config.toml
model = "contrastive audio-text model"
dataset = "synthesized solo parts of chorales (CocoChorales)"
train_examples = 39062
gain_aug_db = 10
n_mels = 64
hop_length = 320
input = "log_mel"
spec_augment = false
win_length = 400
tokenizer = "word"
vocab_size = 56
loss = "softmax"
embed_dim = 384
encoder_arch = "swin"
encoder_norm = "layernorm"
encoder_norm_position = "pre"
encoder_activation = "gelu"
encoder_mlp_ratio = 3
encoder_head_dim = 32
encoder_fused_qkv = true
encoder_bias = "none"
encoder_qk_norm = false
encoder_parallel_block = true
encoder_inner_norm = false
encoder_patch_size = [4, 4]
encoder_conv_stem = false
encoder_depths = [4, 8, 4]
encoder_widths = [48, 96, 192]
text_encoder_causal = true
text_encoder_width = 128
text_encoder_layers = 7
text_encoder_norm = "layernorm"
text_encoder_norm_position = "pre"
text_encoder_activation = "squared_relu"
text_encoder_mlp_ratio = 2
text_encoder_head_dim = 32
text_encoder_fused_qkv = false
text_encoder_bias = "none"
text_encoder_qk_norm = false
text_encoder_parallel_block = false
text_encoder_inner_norm = false
text_encoder_drop_path = 0.1
text_encoder_positions = "learned"
init = "trunc_normal_002"
residual_init = "none"
optimizer = "soap"
beta2 = 0.95
lr = 0.0036
beta1 = 0.95
shampoo_beta = 0.95
eps = 1e-08
precondition_frequency = 10
max_precond_dim = 1536
one_sided = false
adamw_lr_other_params = 0.0025
steps = 10800
batch_size = 256
epochs = 70.8
lr_schedule = "cosine"
final_lr_fraction = 0.1
warmup_steps = 210
weight_decay = 0.08
adamw_weight_decay_other_params = 0.01
Rows from block 13 of the audio encoder of a small contrastive audio-text model, named by matrix and row number. Rows with one number belong to one neuron. Each number is 50 + 12 x the weight over its row's rms, rounded and kept within 0 to 99. All counts start at 0.
After each neuron's rows are labels from the 100 clips, of 14848, where the neuron reaches its highest value: "responds to" is what is common among them; "peak on" is the class under the peak. Only what is clearly more common there than usual is listed. The data: synthesized solo parts of chorales (CocoChorales).
# fc1: MLP up (encoder.blocks.13.mlp.fc1.weight, 576x192), inputs 0-191
# fc2: MLP down (encoder.blocks.13.mlp.fc2.weight, 192x576, transposed), outputs 0-191

fc1.287:51 44 48 55 54 31 51 57 63 66 53 38 33 64 66 60 61 35 58 47 32 35 44 60 18 67 40 63 22 41 62 53 54 59 62 44 50 47 58 56 64 66 69 53 32 45 33 52 59 58 52 54 24 73 49 23 40 46 46 40 47 51 39 55 70 38 52 25 68 56 66 39 63 44 47 53 36 48 44 65 35 56 40 40 74 37 58 53 40 45 54 57 71 35 61 43 56 67 47 49 41 79 45 65 68 30 58 44 48 50 66 67 44 61 25 41 60 59 45 64 47 51 32 49 37 53 59 42 59 56 45 49 67 35 57 57 41 44 62 42 45 47 55 48 76 59 41 55 55 46 43 48 72 68 40 66 41 36 45 56 65 34 46 36 70 44 60 38 50 34 53 67 60 53 54 33 58 42 56 61 38 51 73 34 66 59 41 62 52 42 66 45
fc2.287:19 67 39 43 75 45 44 48 51 33 52 68 66 46 51 43 61 46 50 46 39 58 55 39 46 44 40 61 43 38 47 35 42 19 27 46 48 48 42 68 31 32 50 48 33 47 58 62 52 55 63 53 53 63 54 58 33 50 42 35 51 46 59 31 53 29 56 27 38 62 46 42 50 45 45 50 29 65 35 50 43 66 56 43 58 69 76 53 47 55 38 52 56 64 79 40 33 45 37 34 20 52 54 69 53 46 55 31 52 64 57 40 56 53 34 45 42 67 56 53 58 36 44 42 31 55 65 47 22 34 53 47 47 52 40 60 70 34 48 55 60 59 44 34 53 35 24 41 59 50 47 44 65 80 50 58 40 44 40 59 72 61 65 67 31 42 52 45 62 45 58 45 61 54 57 52 70 53 42 48 25 35 68 60 53 62 56 54 50 55 51 51
responds to: note G#4; note G#3; note A#4; note F#4
peak on: G#4

fc1.256:59 50 48 41 28 40 37 41 70 47 59 57 54 56 54 50 49 54 59 57 44 31 38 52 36 58 65 51 33 57 33 51 41 54 65 66 61 56 66 31 39 54 70 38 47 47 49 53 20 38 60 49 62 48 41 66 23 63 39 57 58 57 42 62 60 53 43 70 44 38 71 68 63 36 60 67 49 53 42 29 45 60 57 53 45 70 45 64 44 39 46 39 52 63 36 36 48 31 41 44 64 74 68 58 46 70 50 44 22 45 57 41 50 37 53 56 44 58 67 28 75 37 55 35 48 44 59 45 38 53 71 34 33 45 64 47 33 52 84 46 58 51 40 54 48 44 58 54 52 63 45 55 39 50 69 49 57 38 38 59 41 68 46 67 41 43 59 55 31 49 77 36 75 53 46 54 34 52 42 63 37 33 71 48 27 48 67 53 53 50 52 52
fc2.256:52 54 61 45 65 46 22 44 36 57 39 71 78 45 64 43 41 40 53 49 45 53 52 63 59 56 50 26 43 43 57 52 59 49 39 52 34 57 51 32 50 44 51 13 58 50 31 68 30 31 45 44 59 31 59 63 44 60 52 61 55 45 63 38 35 52 43 51 49 49 59 59 44 40 49 35 73 42 37 56 86 51 50 47 31 51 66 59 48 51 54 36 65 54 59 55 49 40 52 29 49 52 27 51 49 46 41 36 52 61 40 60 47 40 39 48 61 49 48 25 73 62 39 58 27 42 53 32 61 33 56 38 39 66 58 53 40 27 43 53 50 40 35 63 45 66 81 55 39 43 57 32 41 48 94 52 44 47 43 45 40 60 36 42 41 53 49 27 67 61 51 36 46 48 44 48 39 59 32 53 37 63 39 38 44 42 36 51 50 38 39 51
responds to: note D5; violin; horn; note E5
peak on: D5

fc1.196:45 57 56 41 37 52 46 54 63 28 44 33 62 69 54 56 55 31 54 64 42 48 35 52 36 68 21 60 38 57 36 52 56 42 39 68 39 51 32 42 56 55 80 40 56 34 39 55 42 56 43 49 52 43 45 16 41 50 48 49 46 45 41 58 69 55 43 57 24 56 58 48 50 41 46 40 52 53 40 41 34 59 58 54 42 60 56 61 50 38 71 52 59 78 56 45 55 55 49 22 54 47 61 47 72 59 43 38 51 54 22 47 44 61 79 48 51 53 75 22 36 67 60 48 59 48 41 49 58 66 51 62 63 59 44 50 40 50 51 48 35 70 46 42 63 63 70 54 45 45 50 48 60 71 68 45 53 47 73 55 46 66 42 60 65 43 32 41 50 43 44 49 29 58 35 56 45 37 59 43 62 58 33 21 19 50 43 59 54 44 59 67
fc2.196:48 55 23 55 48 64 37 63 52 47 53 21 65 58 45 76 51 52 62 57 39 37 33 65 65 62 43 41 57 53 42 51 61 56 21 44 28 49 61 40 55 55 59 23 45 44 45 55 38 51 77 31 49 42 53 38 52 49 43 54 67 55 43 15 67 56 45 56 40 60 49 65 58 60 49 50 50 52 49 45 31 25 45 70 77 63 52 53 42 51 45 65 48 67 55 50 49 72 78 51 46 55 45 63 75 55 41 70 35 62 36 60 54 62 60 44 47 50 66 36 44 35 52 33 48 32 61 34 51 43 52 48 54 54 38 34 43 51 65 62 67 54 70 53 65 64 63 65 48 52 55 54 58 47 75 36 49 40 40 52 35 51 42 59 63 44 36 48 83 50 34 56 58 64 50 25 59 43 45 46 58 61 48 44 34 47 39 45 62 54 50 59
responds to: oboe; note A#4; note F#4; note A4
peak on: F#4; A#4

fc1.394:30 59 45 51 54 58 46 49 70 45 44 32 41 45 56 62 59 32 37 26 46 59 53 59 44 33 50 55 24 51 40 56 45 45 48 40 80 66 33 46 47 51 57 49 46 57 36 61 50 50 51 49 61 77 49 44 40 61 46 39 40 38 54 46 69 38 41 46 37 54 51 45 44 42 64 57 36 43 18 46 44 38 30 54 68 76 74 49 36 58 56 68 69 41 42 57 55 44 48 72 62 73 38 69 64 47 59 31 43 46 51 66 78 34 37 34 43 44 67 59 30 50 34 46 64 43 50 54 50 42 58 55 46 50 60 52 68 51 85 28 67 48 29 48 59 51 56 51 46 35 58 43 70 63 45 61 43 58 33 24 54 43 57 59 65 44 23 69 55 33 62 49 59 46 48 46 51 44 56 59 49 51 40 49 70 56 56 41 58 54 47 60
fc2.394:53 52 51 43 65 38 33 58 44 55 51 27 39 58 36 48 42 65 31 36 56 49 36 61 43 30 60 62 55 44 51 42 41 33 42 40 55 38 50 35 39 36 63 44 47 48 58 58 58 44 38 36 47 41 67 15 49 30 67 43 66 47 35 53 52 43 47 59 50 46 51 40 55 40 49 16 23 43 50 61 58 50 64 40 62 56 33 57 38 30 42 52 64 46 55 61 46 49 28 54 48 64 39 53 64 50 41 45 48 67 69 39 61 36 55 49 39 68 60 36 30 64 51 51 37 33 46 51 32 56 35 63 62 44 51 36 50 23 43 47 56 38 26 19 46 58 51 39 60 41 56 51 61 51 45 56 55 53 59 30 49 51 44 66 50 52 26 53 40 48 75 42 35 86 46 33 52 37 50 60 40 35 62 70 36 78 44 42 54 41 42 47
responds to: note F#3; cello; note B3; instrument: tuba
peak on: F#3

fc1.157:57 51 57 59 66 54 49 32 38 34 61 55 64 39 46 62 42 50 17 64 38 76 43 64 60 55 48 70 59 21 48 61 49 38 56 63 39 61 65 34 44 47 45 52 50 36 35 49 45 63 62 54 39 40 45 31 59 52 22 44 58 41 55 47 50 50 44 61 60 60 44 53 71 33 60 41 65 65 51 48 42 35 14 59 42 78 22 52 32 34 29 26 30 51 43 58 64 42 61 44 52 33 57 57 73 61 57 50 37 44 37 42 38 29 42 56 41 75 59 67 57 51 55 32 52 54 51 45 41 41 48 33 56 59 47 56 61 41 49 28 49 57 64 48 42 46 44 42 37 57 43 41 45 49 69 52 71 43 54 85 29 48 41 52 45 50 61 62 54 51 57 36 46 41 47 61 46 39 45 50 47 40 54 51 66 35 29 59 34 54 56 54
fc2.157:55 55 48 54 58 52 50 52 42 42 72 54 48 30 66 25 53 47 44 48 52 56 59 57 76 49 53 52 60 51 38 43 45 36 50 36 59 65 48 40 52 23 30 60 59 36 50 69 58 60 37 52 46 70 57 53 50 54 37 65 39 70 59 32 22 48 52 52 47 60 56 64 49 50 34 66 71 47 47 53 68 53 48 49 37 61 44 39 66 57 41 54 32 42 55 38 52 32 69 62 45 71 69 52 28 59 54 42 59 65 27 45 43 59 56 60 79 52 23 54 41 47 53 57 48 42 58 24 38 32 36 33 54 72 32 26 59 55 65 49 39 66 46 47 36 41 52 69 64 62 31 45 41 37 48 43 53 49 54 70 50 51 55 54 67 54 64 22 65 46 52 54 33 52 45 45 35 62 62 66 43 28 44 42 58 31 40 54 65 69 55 39
responds to: note D5; note C5; note E5
peak on: D5

fc1.105:56 58 62 63 56 52 52 51 52 45 71 33 62 30 57 69 54 42 41 41 36 82 51 65 38 34 48 59 39 41 64 43 49 48 56 56 68 30 67 59 55 61 27 69 50 57 49 51 54 31 50 58 56 62 39 24 36 53 34 37 43 58 39 49 66 37 59 50 45 47 55 50 44 70 77 71 57 36 48 53 36 25 45 58 45 42 56 40 57 59 57 43 57 33 40 48 51 32 38 66 49 54 39 73 63 40 60 72 46 45 37 41 46 44 43 29 80 60 47 53 44 34 48 48 45 44 60 33 43 28 42 34 61 59 41 41 53 51 51 28 31 56 60 51 57 51 50 41 53 60 45 44 43 53 22 67 28 50 51 51 55 62 31 33 71 56 51 53 58 41 37 51 56 42 81 46 35 55 52 56 43 59 48 47 66 63 23 75 61 36 54 49
fc2.105:35 45 49 53 63 35 35 33 45 68 50 49 73 53 59 68 61 26 38 34 59 56 67 70 49 56 65 69 45 37 28 57 62 59 52 48 85 42 61 37 68 38 46 45 51 52 61 51 53 16 38 41 58 34 54 54 36 55 41 48 43 49 67 43 51 56 49 51 38 65 75 52 25 63 65 73 51 31 52 51 52 50 40 55 56 61 38 44 44 50 30 40 43 43 42 58 58 23 42 48 51 32 44 61 68 54 40 56 44 48 33 45 64 37 42 53 63 69 57 56 51 30 52 30 58 54 48 49 47 48 54 47 64 59 46 54 37 31 37 59 33 56 51 50 41 62 54 22 56 83 60 70 38 32 50 42 36 67 49 54 28 42 56 46 50 51 60 50 59 52 35 61 49 43 63 38 58 41 36 49 46 42 51 49 57 23 37 65 56 33 62 58
responds to: note F3; note F#3; bassoon; note G#3
peak on: F3; F#3

fc1.209:40 58 44 54 47 51 60 66 49 32 50 42 44 69 38 68 65 32 39 45 25 40 60 46 18 49 42 47 50 38 60 42 56 49 60 49 32 35 35 47 42 63 79 51 60 62 36 48 45 63 55 64 50 66 39 28 37 54 44 44 65 39 31 32 60 32 63 22 44 64 69 27 60 54 46 72 38 43 59 34 46 44 45 36 71 43 56 50 53 50 61 59 65 26 60 40 56 46 42 72 63 70 35 65 70 52 60 52 44 37 21 61 51 45 57 46 79 60 54 51 59 39 43 61 51 47 61 41 56 58 31 49 43 41 51 61 45 50 43 35 40 52 38 53 50 28 40 29 38 55 57 48 57 55 38 67 58 37 43 51 65 48 53 67 61 38 40 36 52 46 49 65 57 43 49 35 64 72 42 48 49 62 43 42 51 62 48 65 40 64 75 59
fc2.209:48 52 36 41 58 42 67 56 41 49 74 64 31 29 42 65 67 49 38 42 41 51 57 38 39 48 51 66 59 54 36 34 64 60 52 62 65 36 34 53 54 74 49 57 47 55 39 47 74 45 69 70 47 62 40 30 67 49 46 42 41 49 43 45 41 27 51 40 44 55 50 36 58 68 41 60 22 63 51 63 57 50 74 35 68 67 46 43 41 56 40 41 52 58 48 49 47 64 68 26 44 63 29 77 74 35 52 62 60 54 58 62 58 37 46 32 52 58 29 26 29 29 43 52 48 57 57 31 43 53 27 75 57 56 41 51 45 35 42 49 56 56 53 51 36 70 32 48 47 53 54 71 45 53 33 36 55 70 61 41 62 42 57 64 56 49 56 55 68 55 59 68 45 54 58 30 53 55 65 46 41 37 51 61 60 42 52 66 50 48 44 62
responds to: note F#3; bassoon; note G#3; note B3
peak on: silence; F#3

fc1.119:58 37 25 50 46 44 39 56 26 52 48 40 57 48 58 49 47 64 68 49 31 43 60 40 43 49 55 46 66 42 39 44 22 55 58 47 49 45 49 48 44 51 64 47 38 59 34 44 33 54 69 50 63 49 40 23 57 35 50 44 47 48 62 79 33 48 58 64 66 49 50 45 44 53 67 46 39 63 61 33 54 75 47 53 46 43 59 77 33 55 59 44 52 54 33 59 49 33 46 77 36 44 36 42 54 49 21 48 46 41 61 54 77 54 34 21 34 57 62 31 49 43 34 68 61 49 30 42 50 51 48 53 58 36 68 41 49 43 49 66 58 39 50 60 45 55 72 30 43 61 50 65 55 73 51 48 42 74 37 30 35 49 40 63 47 57 51 60 55 70 41 54 59 48 62 54 54 33 56 58 50 40 64 41 53 67 58 35 46 54 14 63
fc2.119:28 27 54 47 48 65 72 42 45 63 34 56 45 47 31 64 50 26 60 52 56 59 61 48 31 61 46 48 43 61 47 51 44 58 51 33 50 45 40 32 33 55 29 52 47 62 48 48 29 37 55 50 31 55 76 50 72 51 56 60 64 58 66 66 34 35 67 58 66 55 72 51 33 33 54 57 46 49 28 50 68 59 47 41 53 40 40 67 65 62 51 51 40 42 43 74 42 49 36 60 42 50 42 53 58 49 63 55 42 57 61 54 53 46 34 74 29 52 50 43 66 59 22 79 48 36 39 28 63 60 59 31 54 32 50 57 66 53 35 56 54 65 28 64 61 64 81 51 31 32 36 31 58 52 48 55 65 44 44 36 51 47 44 51 75 47 61 33 59 53 43 57 41 46 50 40 40 41 43 48 46 63 50 38 47 50 47 69 54 58 43 45
responds to: note D5; flute; note E5; note C5
peak on: D5

fc1.129:61 63 64 44 49 44 67 50 45 36 53 53 45 54 23 32 47 67 30 53 33 39 51 47 51 63 49 43 63 61 41 69 39 68 43 62 38 57 48 41 64 54 48 71 48 34 64 36 35 59 38 62 60 47 34 65 47 57 38 45 24 34 58 58 54 41 57 69 55 53 63 56 53 57 72 46 25 61 52 43 51 60 44 41 46 65 61 68 42 42 57 45 42 71 36 47 71 44 52 43 47 62 47 51 59 55 51 49 67 59 51 45 56 50 37 59 33 61 61 53 40 58 45 46 42 39 56 55 44 36 42 28 48 63 44 59 44 67 60 57 33 63 77 72 58 39 36 61 45 65 42 54 65 53 50 12 38 38 42 54 48 33 34 54 61 44 54 55 71 58 59 42 48 30 24 43 34 60 33 50 53 37 83 46 34 43 77 40 75 43 61 44
fc2.129:45 55 61 75 50 44 48 80 44 61 56 61 60 41 61 57 47 75 58 47 45 61 57 51 53 67 51 57 66 51 36 44 48 28 59 46 72 39 46 57 52 21 39 51 73 41 27 29 39 44 62 62 46 58 57 44 56 70 55 41 39 37 45 31 61 65 56 59 54 53 63 70 56 62 60 54 32 48 42 35 80 51 47 53 35 64 48 48 43 52 62 55 76 64 71 52 52 28 53 58 48 38 29 69 68 56 61 47 44 58 36 50 63 43 45 46 37 58 57 57 66 58 47 47 45 34 63 57 43 29 62 57 65 46 53 53 53 51 34 50 64 62 45 59 46 58 64 65 64 71 38 40 29 25 62 35 33 25 61 71 48 56 29 57 51 39 42 62 59 46 50 36 50 54 57 64 52 59 54 53 62 31 67 55 39 46 34 33 57 49 66 43
responds to: note D5; note C5; note E5
peak on: D5

fc1.112:55 55 18 60 37 47 62 61 65 50 56 43 49 50 61 55 63 35 61 39 34 48 32 54 34 43 57 45 36 57 48 44 41 73 43 46 61 61 60 36 27 69 42 36 66 52 63 73 48 51 48 45 41 72 49 43 47 55 66 48 54 54 31 50 33 47 62 39 26 23 66 50 46 56 48 49 41 46 47 64 47 37 41 56 61 40 44 58 37 45 30 55 47 57 33 35 51 56 56 44 48 36 63 60 57 48 52 52 39 43 28 60 28 44 70 34 45 48 55 42 52 75 46 53 51 50 79 19 48 49 50 50 75 79 49 71 18 68 58 51 40 48 39 56 45 52 72 36 44 48 50 41 67 51 63 39 66 67 77 39 56 47 50 37 55 46 47 55 46 45 50 49 28 44 50 41 37 40 37 59 40 59 61 59 32 46 39 49 72 44 71 45
fc2.112:38 60 43 42 65 57 60 54 55 49 50 52 72 41 46 45 49 55 55 43 35 38 37 42 62 32 25 27 64 50 48 33 65 35 64 49 49 19 64 57 43 47 40 45 71 43 47 68 48 50 55 42 41 49 79 74 60 75 49 58 34 34 59 43 36 63 54 49 28 68 54 58 49 57 58 45 44 40 39 30 42 41 63 49 49 60 44 60 33 56 53 56 55 60 38 64 48 59 28 54 43 50 44 68 60 45 50 55 37 51 35 35 47 62 33 40 41 43 68 38 42 55 35 48 49 64 36 48 61 50 58 62 66 58 57 48 38 32 39 67 65 67 72 50 50 24 43 39 40 67 45 50 55 24 42 56 63 81 48 25 42 57 45 62 63 55 48 54 55 82 47 52 40 51 54 43 62 36 62 51 47 47 47 38 55 29 37 28 66 41 56 63
responds to: oboe; note A#4; note B4; tuba
peak on: A#4

fc1.432:39 67 57 49 30 60 40 44 60 65 57 53 50 71 38 32 54 46 51 63 40 50 44 56 48 55 46 51 55 49 54 36 54 67 39 47 63 39 53 37 38 51 64 55 45 45 61 50 59 56 63 46 62 36 47 47 46 42 33 62 49 59 79 60 68 76 64 59 40 42 76 40 57 47 27 39 42 38 41 64 42 44 47 56 60 52 49 41 46 53 39 68 54 22 50 69 60 44 59 44 28 81 71 46 32 35 47 27 28 55 51 65 56 59 40 32 37 49 32 50 33 27 64 41 54 50 47 43 35 83 55 53 70 31 45 44 22 65 53 42 50 64 27 40 49 52 53 54 48 46 48 39 45 40 48 50 60 51 56 68 51 52 48 37 64 61 57 45 66 51 44 89 61 52 62 35 69 55 41 35 38 41 48 54 67 56 38 54 47 55 49 30
fc2.432:71 58 46 51 56 41 70 48 63 49 36 74 48 39 44 60 52 60 40 48 69 56 54 63 50 54 46 39 63 67 32 65 49 57 52 69 35 48 69 65 44 57 44 86 45 44 28 33 56 42 51 55 34 66 47 82 29 40 60 58 42 50 41 42 45 33 40 52 45 52 55 42 67 51 58 67 57 57 43 56 50 56 52 49 55 61 42 61 53 60 48 41 50 42 39 57 57 43 52 52 89 57 19 54 47 61 68 55 56 49 43 47 52 48 46 69 46 42 58 44 36 60 35 73 70 37 31 40 49 37 29 53 60 44 41 60 52 21 66 68 58 51 68 51 66 34 28 56 49 55 54 70 47 26 65 44 44 59 52 39 44 64 56 56 30 42 27 54 54 72 53 60 51 52 43 43 56 63 48 46 58 39 40 53 47 52 72 46 74 54 55 70
responds to: note G#4; note A#4
peak on: silence

fc1.558:66 64 49 43 50 67 46 59 47 60 65 40 52 57 49 37 50 47 54 66 47 40 61 28 78 37 34 50 67 45 53 53 64 58 75 49 35 49 40 57 49 60 35 64 65 52 27 67 51 56 54 73 43 51 64 57 39 24 44 19 67 48 32 55 47 49 44 59 48 47 44 55 57 53 41 56 39 42 43 56 37 48 42 66 54 24 48 74 65 48 55 52 39 62 65 47 35 47 42 47 58 39 51 54 55 35 55 49 64 59 52 47 57 34 74 49 59 46 38 45 54 56 56 72 65 36 61 46 28 56 29 53 70 47 57 49 72 21 34 56 18 72 33 56 45 60 26 75 46 62 53 40 65 63 35 58 56 41 60 43 46 59 61 43 52 46 61 62 68 39 43 59 39 38 43 63 58 38 55 52 45 53 48 24 47 40 34 51 37 59 66 49
fc2.558:56 40 52 57 42 61 49 53 56 49 72 48 33 35 64 90 47 44 52 65 72 69 44 55 55 28 71 39 30 47 57 53 58 45 60 75 63 38 49 67 69 44 64 46 66 49 50 36 61 62 77 69 39 64 40 56 35 48 44 49 50 53 58 52 66 59 65 65 58 67 41 39 55 55 47 47 38 52 59 47 55 39 51 34 58 60 38 54 62 35 48 39 51 65 59 62 74 37 48 53 48 63 52 36 73 68 74 51 51 58 61 79 76 32 38 57 41 41 44 66 43 54 48 61 48 72 45 64 58 56 51 28 48 42 64 54 65 67 49 60 47 42 63 57 63 66 48 61 47 28 63 71 66 53 69 64 48 47 42 39 36 66 41 44 50 48 44 60 43 62 45 48 51 58 75 54 66 36 59 37 46 49 71 52 52 41 50 54 45 47 62 60
responds to: note G#4; note B4
peak on: G#4

fc1.60:53 29 55 41 51 39 25 51 54 65 59 49 76 45 65 63 42 61 43 61 26 42 67 47 40 65 41 71 53 73 38 47 48 44 61 58 71 43 49 46 63 74 62 38 65 69 34 35 26 62 46 48 63 57 62 66 43 41 40 66 25 57 40 49 44 62 44 42 51 51 52 40 64 41 48 41 36 44 51 48 66 52 39 64 60 70 72 50 46 48 46 75 66 30 30 44 60 48 54 47 55 46 52 47 69 44 76 54 54 52 47 49 46 26 44 74 55 53 59 65 48 53 41 59 48 43 44 53 60 50 44 37 56 48 46 44 54 32 47 72 46 53 44 56 68 54 44 35 51 48 30 71 32 42 49 44 43 75 34 72 41 71 42 40 53 50 52 52 42 51 50 64 44 46 50 40 46 39 44 36 78 38 68 33 43 63 36 47 51 20 46 60
fc2.60:54 59 50 59 64 43 38 57 22 42 27 61 47 52 47 32 52 48 52 40 53 51 39 63 62 70 62 63 62 46 45 63 55 61 40 62 74 53 72 51 70 17 48 57 32 54 60 56 57 51 57 44 40 42 45 49 70 46 46 51 31 52 68 50 54 44 58 50 57 14 60 56 65 67 76 58 46 50 42 52 62 48 54 44 34 41 60 47 56 49 48 54 60 81 46 37 50 41 47 38 29 65 45 49 50 67 57 28 61 50 65 45 56 51 65 76 44 47 60 46 44 57 52 43 42 46 55 39 60 47 71 60 29 50 49 56 59 73 28 56 34 73 46 61 53 65 46 48 53 40 41 44 62 47 66 50 56 44 30 19 50 49 56 48 50 34 39 25 50 20 56 41 47 37 37 67 55 39 38 63 68 50 45 57 47 38 37 24 44 50 39 53
responds to: note F3; tuba; note G3; instrument: bassoon
peak on: F3

fc1.533:51 49 70 55 48 60 53 57 51 58 37 69 33 68 52 53 60 49 43 52 58 53 54 45 49 46 52 44 55 68 30 38 60 47 48 71 63 32 70 60 48 54 33 63 60 55 56 46 63 38 37 69 48 49 39 33 39 27 36 23 49 50 77 33 41 54 51 46 41 58 37 47 40 51 43 67 65 59 42 60 56 49 53 57 49 42 42 60 39 48 54 31 34 51 61 68 55 32 63 50 43 18 41 43 61 45 42 49 73 61 45 44 66 48 15 57 49 60 62 49 28 30 39 51 61 35 50 51 63 26 35 41 53 48 31 46 40 58 60 55 30 33 77 57 41 62 38 40 48 52 62 43 29 40 45 37 48 42 67 67 43 64 37 47 38 54 57 61 73 69 36 33 56 40 51 76 23 46 36 46 47 55 52 64 49 44 29 43 41 50 49 48
fc2.533:25 49 53 54 56 48 43 55 42 45 68 42 59 47 56 57 55 53 60 54 68 54 39 53 55 33 67 58 45 60 44 43 52 42 41 46 46 50 55 51 63 18 60 56 46 42 46 38 31 44 38 53 63 17 50 71 46 74 52 20 54 55 39 63 41 37 70 68 72 58 63 57 42 55 46 41 45 58 61 57 46 40 51 84 32 51 62 34 53 43 41 46 52 69 39 35 66 53 55 41 61 70 45 55 24 31 44 53 40 60 29 49 33 39 45 47 49 50 52 57 47 51 47 29 53 40 44 43 52 58 64 52 60 54 46 37 54 40 32 43 25 71 41 62 41 49 48 56 56 61 55 57 49 28 47 37 35 40 56 35 58 54 48 76 44 57 54 36 67 72 34 61 69 38 35 22 38 52 40 70 74 42 70 63 51 41 34 44 56 50 66 47
responds to: note F3; note G3; tuba; note C4
peak on: F3

fc1.261:61 65 40 51 67 42 62 44 38 42 33 75 41 42 43 53 45 56 33 59 57 40 49 52 46 71 37 48 72 62 34 69 41 38 55 52 46 52 33 38 36 57 34 63 46 32 66 50 46 46 24 52 45 52 47 54 36 60 48 40 47 49 67 31 40 53 37 54 37 46 65 45 52 61 59 44 49 46 50 45 55 35 52 55 64 69 41 47 39 38 49 63 53 63 55 44 39 61 48 54 47 63 50 43 74 57 60 40 46 30 64 41 54 41 46 60 39 40 42 47 55 41 43 37 49 41 35 59 74 23 27 75 42 71 42 47 43 58 61 46 39 51 71 60 78 19 24 75 70 70 46 43 53 65 67 47 73 54 27 54 44 45 40 54 68 51 63 44 77 50 45 61 60 44 55 68 47 55 56 44 60 48 64 56 53 57 29 47 44 49 74 44
fc2.261:45 34 66 38 43 25 44 46 42 69 39 48 52 65 45 47 11 42 72 58 61 59 32 37 55 68 61 61 54 54 53 69 45 59 51 54 48 50 68 53 67 43 68 49 61 45 53 51 52 73 41 33 60 62 48 55 52 56 64 33 56 39 55 57 35 44 43 27 53 53 54 61 47 63 65 46 56 52 34 36 81 61 48 45 40 54 51 39 37 64 56 70 42 51 50 55 70 39 27 56 70 45 58 58 38 58 69 60 38 58 60 72 58 47 35 44 30 59 59 61 59 35 44 64 42 47 73 45 30 50 66 17 49 45 63 61 55 38 38 54 45 54 76 53 42 45 76 38 67 35 45 60 30 45 59 57 52 49 50 38 53 58 66 46 35 61 51 40 44 47 55 41 36 53 44 54 61 38 45 51 48 59 31 38 64 34 45 49 19 54 44 62
responds to: note D5; note C5; note D#4
peak on: D5

fc1.353:50 78 54 70 46 55 23 45 46 50 41 50 56 52 42 71 62 41 61 51 56 77 65 51 36 45 44 32 41 49 30 56 50 34 37 64 55 54 65 52 74 43 36 60 54 68 48 38 50 31 76 57 50 53 64 32 49 35 49 41 28 69 56 52 52 76 47 51 57 60 51 49 48 51 33 66 52 42 58 50 47 51 77 50 55 63 57 34 36 58 62 51 47 45 39 41 43 28 69 40 56 47 63 51 35 59 48 49 44 54 54 43 69 36 47 42 72 25 52 61 49 26 64 32 47 64 69 36 37 44 53 37 57 50 41 27 27 63 49 16 46 53 47 59 66 65 66 49 48 37 38 55 53 51 44 59 70 50 50 54 58 58 34 66 63 54 68 62 46 61 36 54 60 56 76 60 51 68 45 61 55 43 68 47 59 46 57 54 48 47 53 30
fc2.353:49 50 53 57 66 50 55 50 44 66 41 72 52 44 48 42 56 38 54 55 59 69 80 57 54 53 55 57 46 44 44 40 59 66 35 30 45 43 60 42 55 52 50 63 56 46 42 50 57 26 30 56 50 40 49 56 17 62 16 46 53 67 57 36 46 53 49 60 71 56 51 46 43 36 47 52 79 62 73 54 64 53 47 69 38 69 51 46 32 73 52 43 38 62 40 58 30 57 46 49 72 35 38 42 38 54 31 41 43 50 50 30 31 43 30 40 49 32 48 49 59 44 53 34 42 31 57 30 39 55 41 46 43 69 46 32 24 55 60 57 32 58 61 66 31 65 58 40 41 52 67 37 66 33 56 52 69 46 34 64 32 59 59 37 53 29 65 67 54 38 40 39 41 53 61 49 35 62 50 55 51 57 61 44 38 59 38 47 55 50 70 45
responds to: note F3; bassoon; note G3; note G4
peak on: F3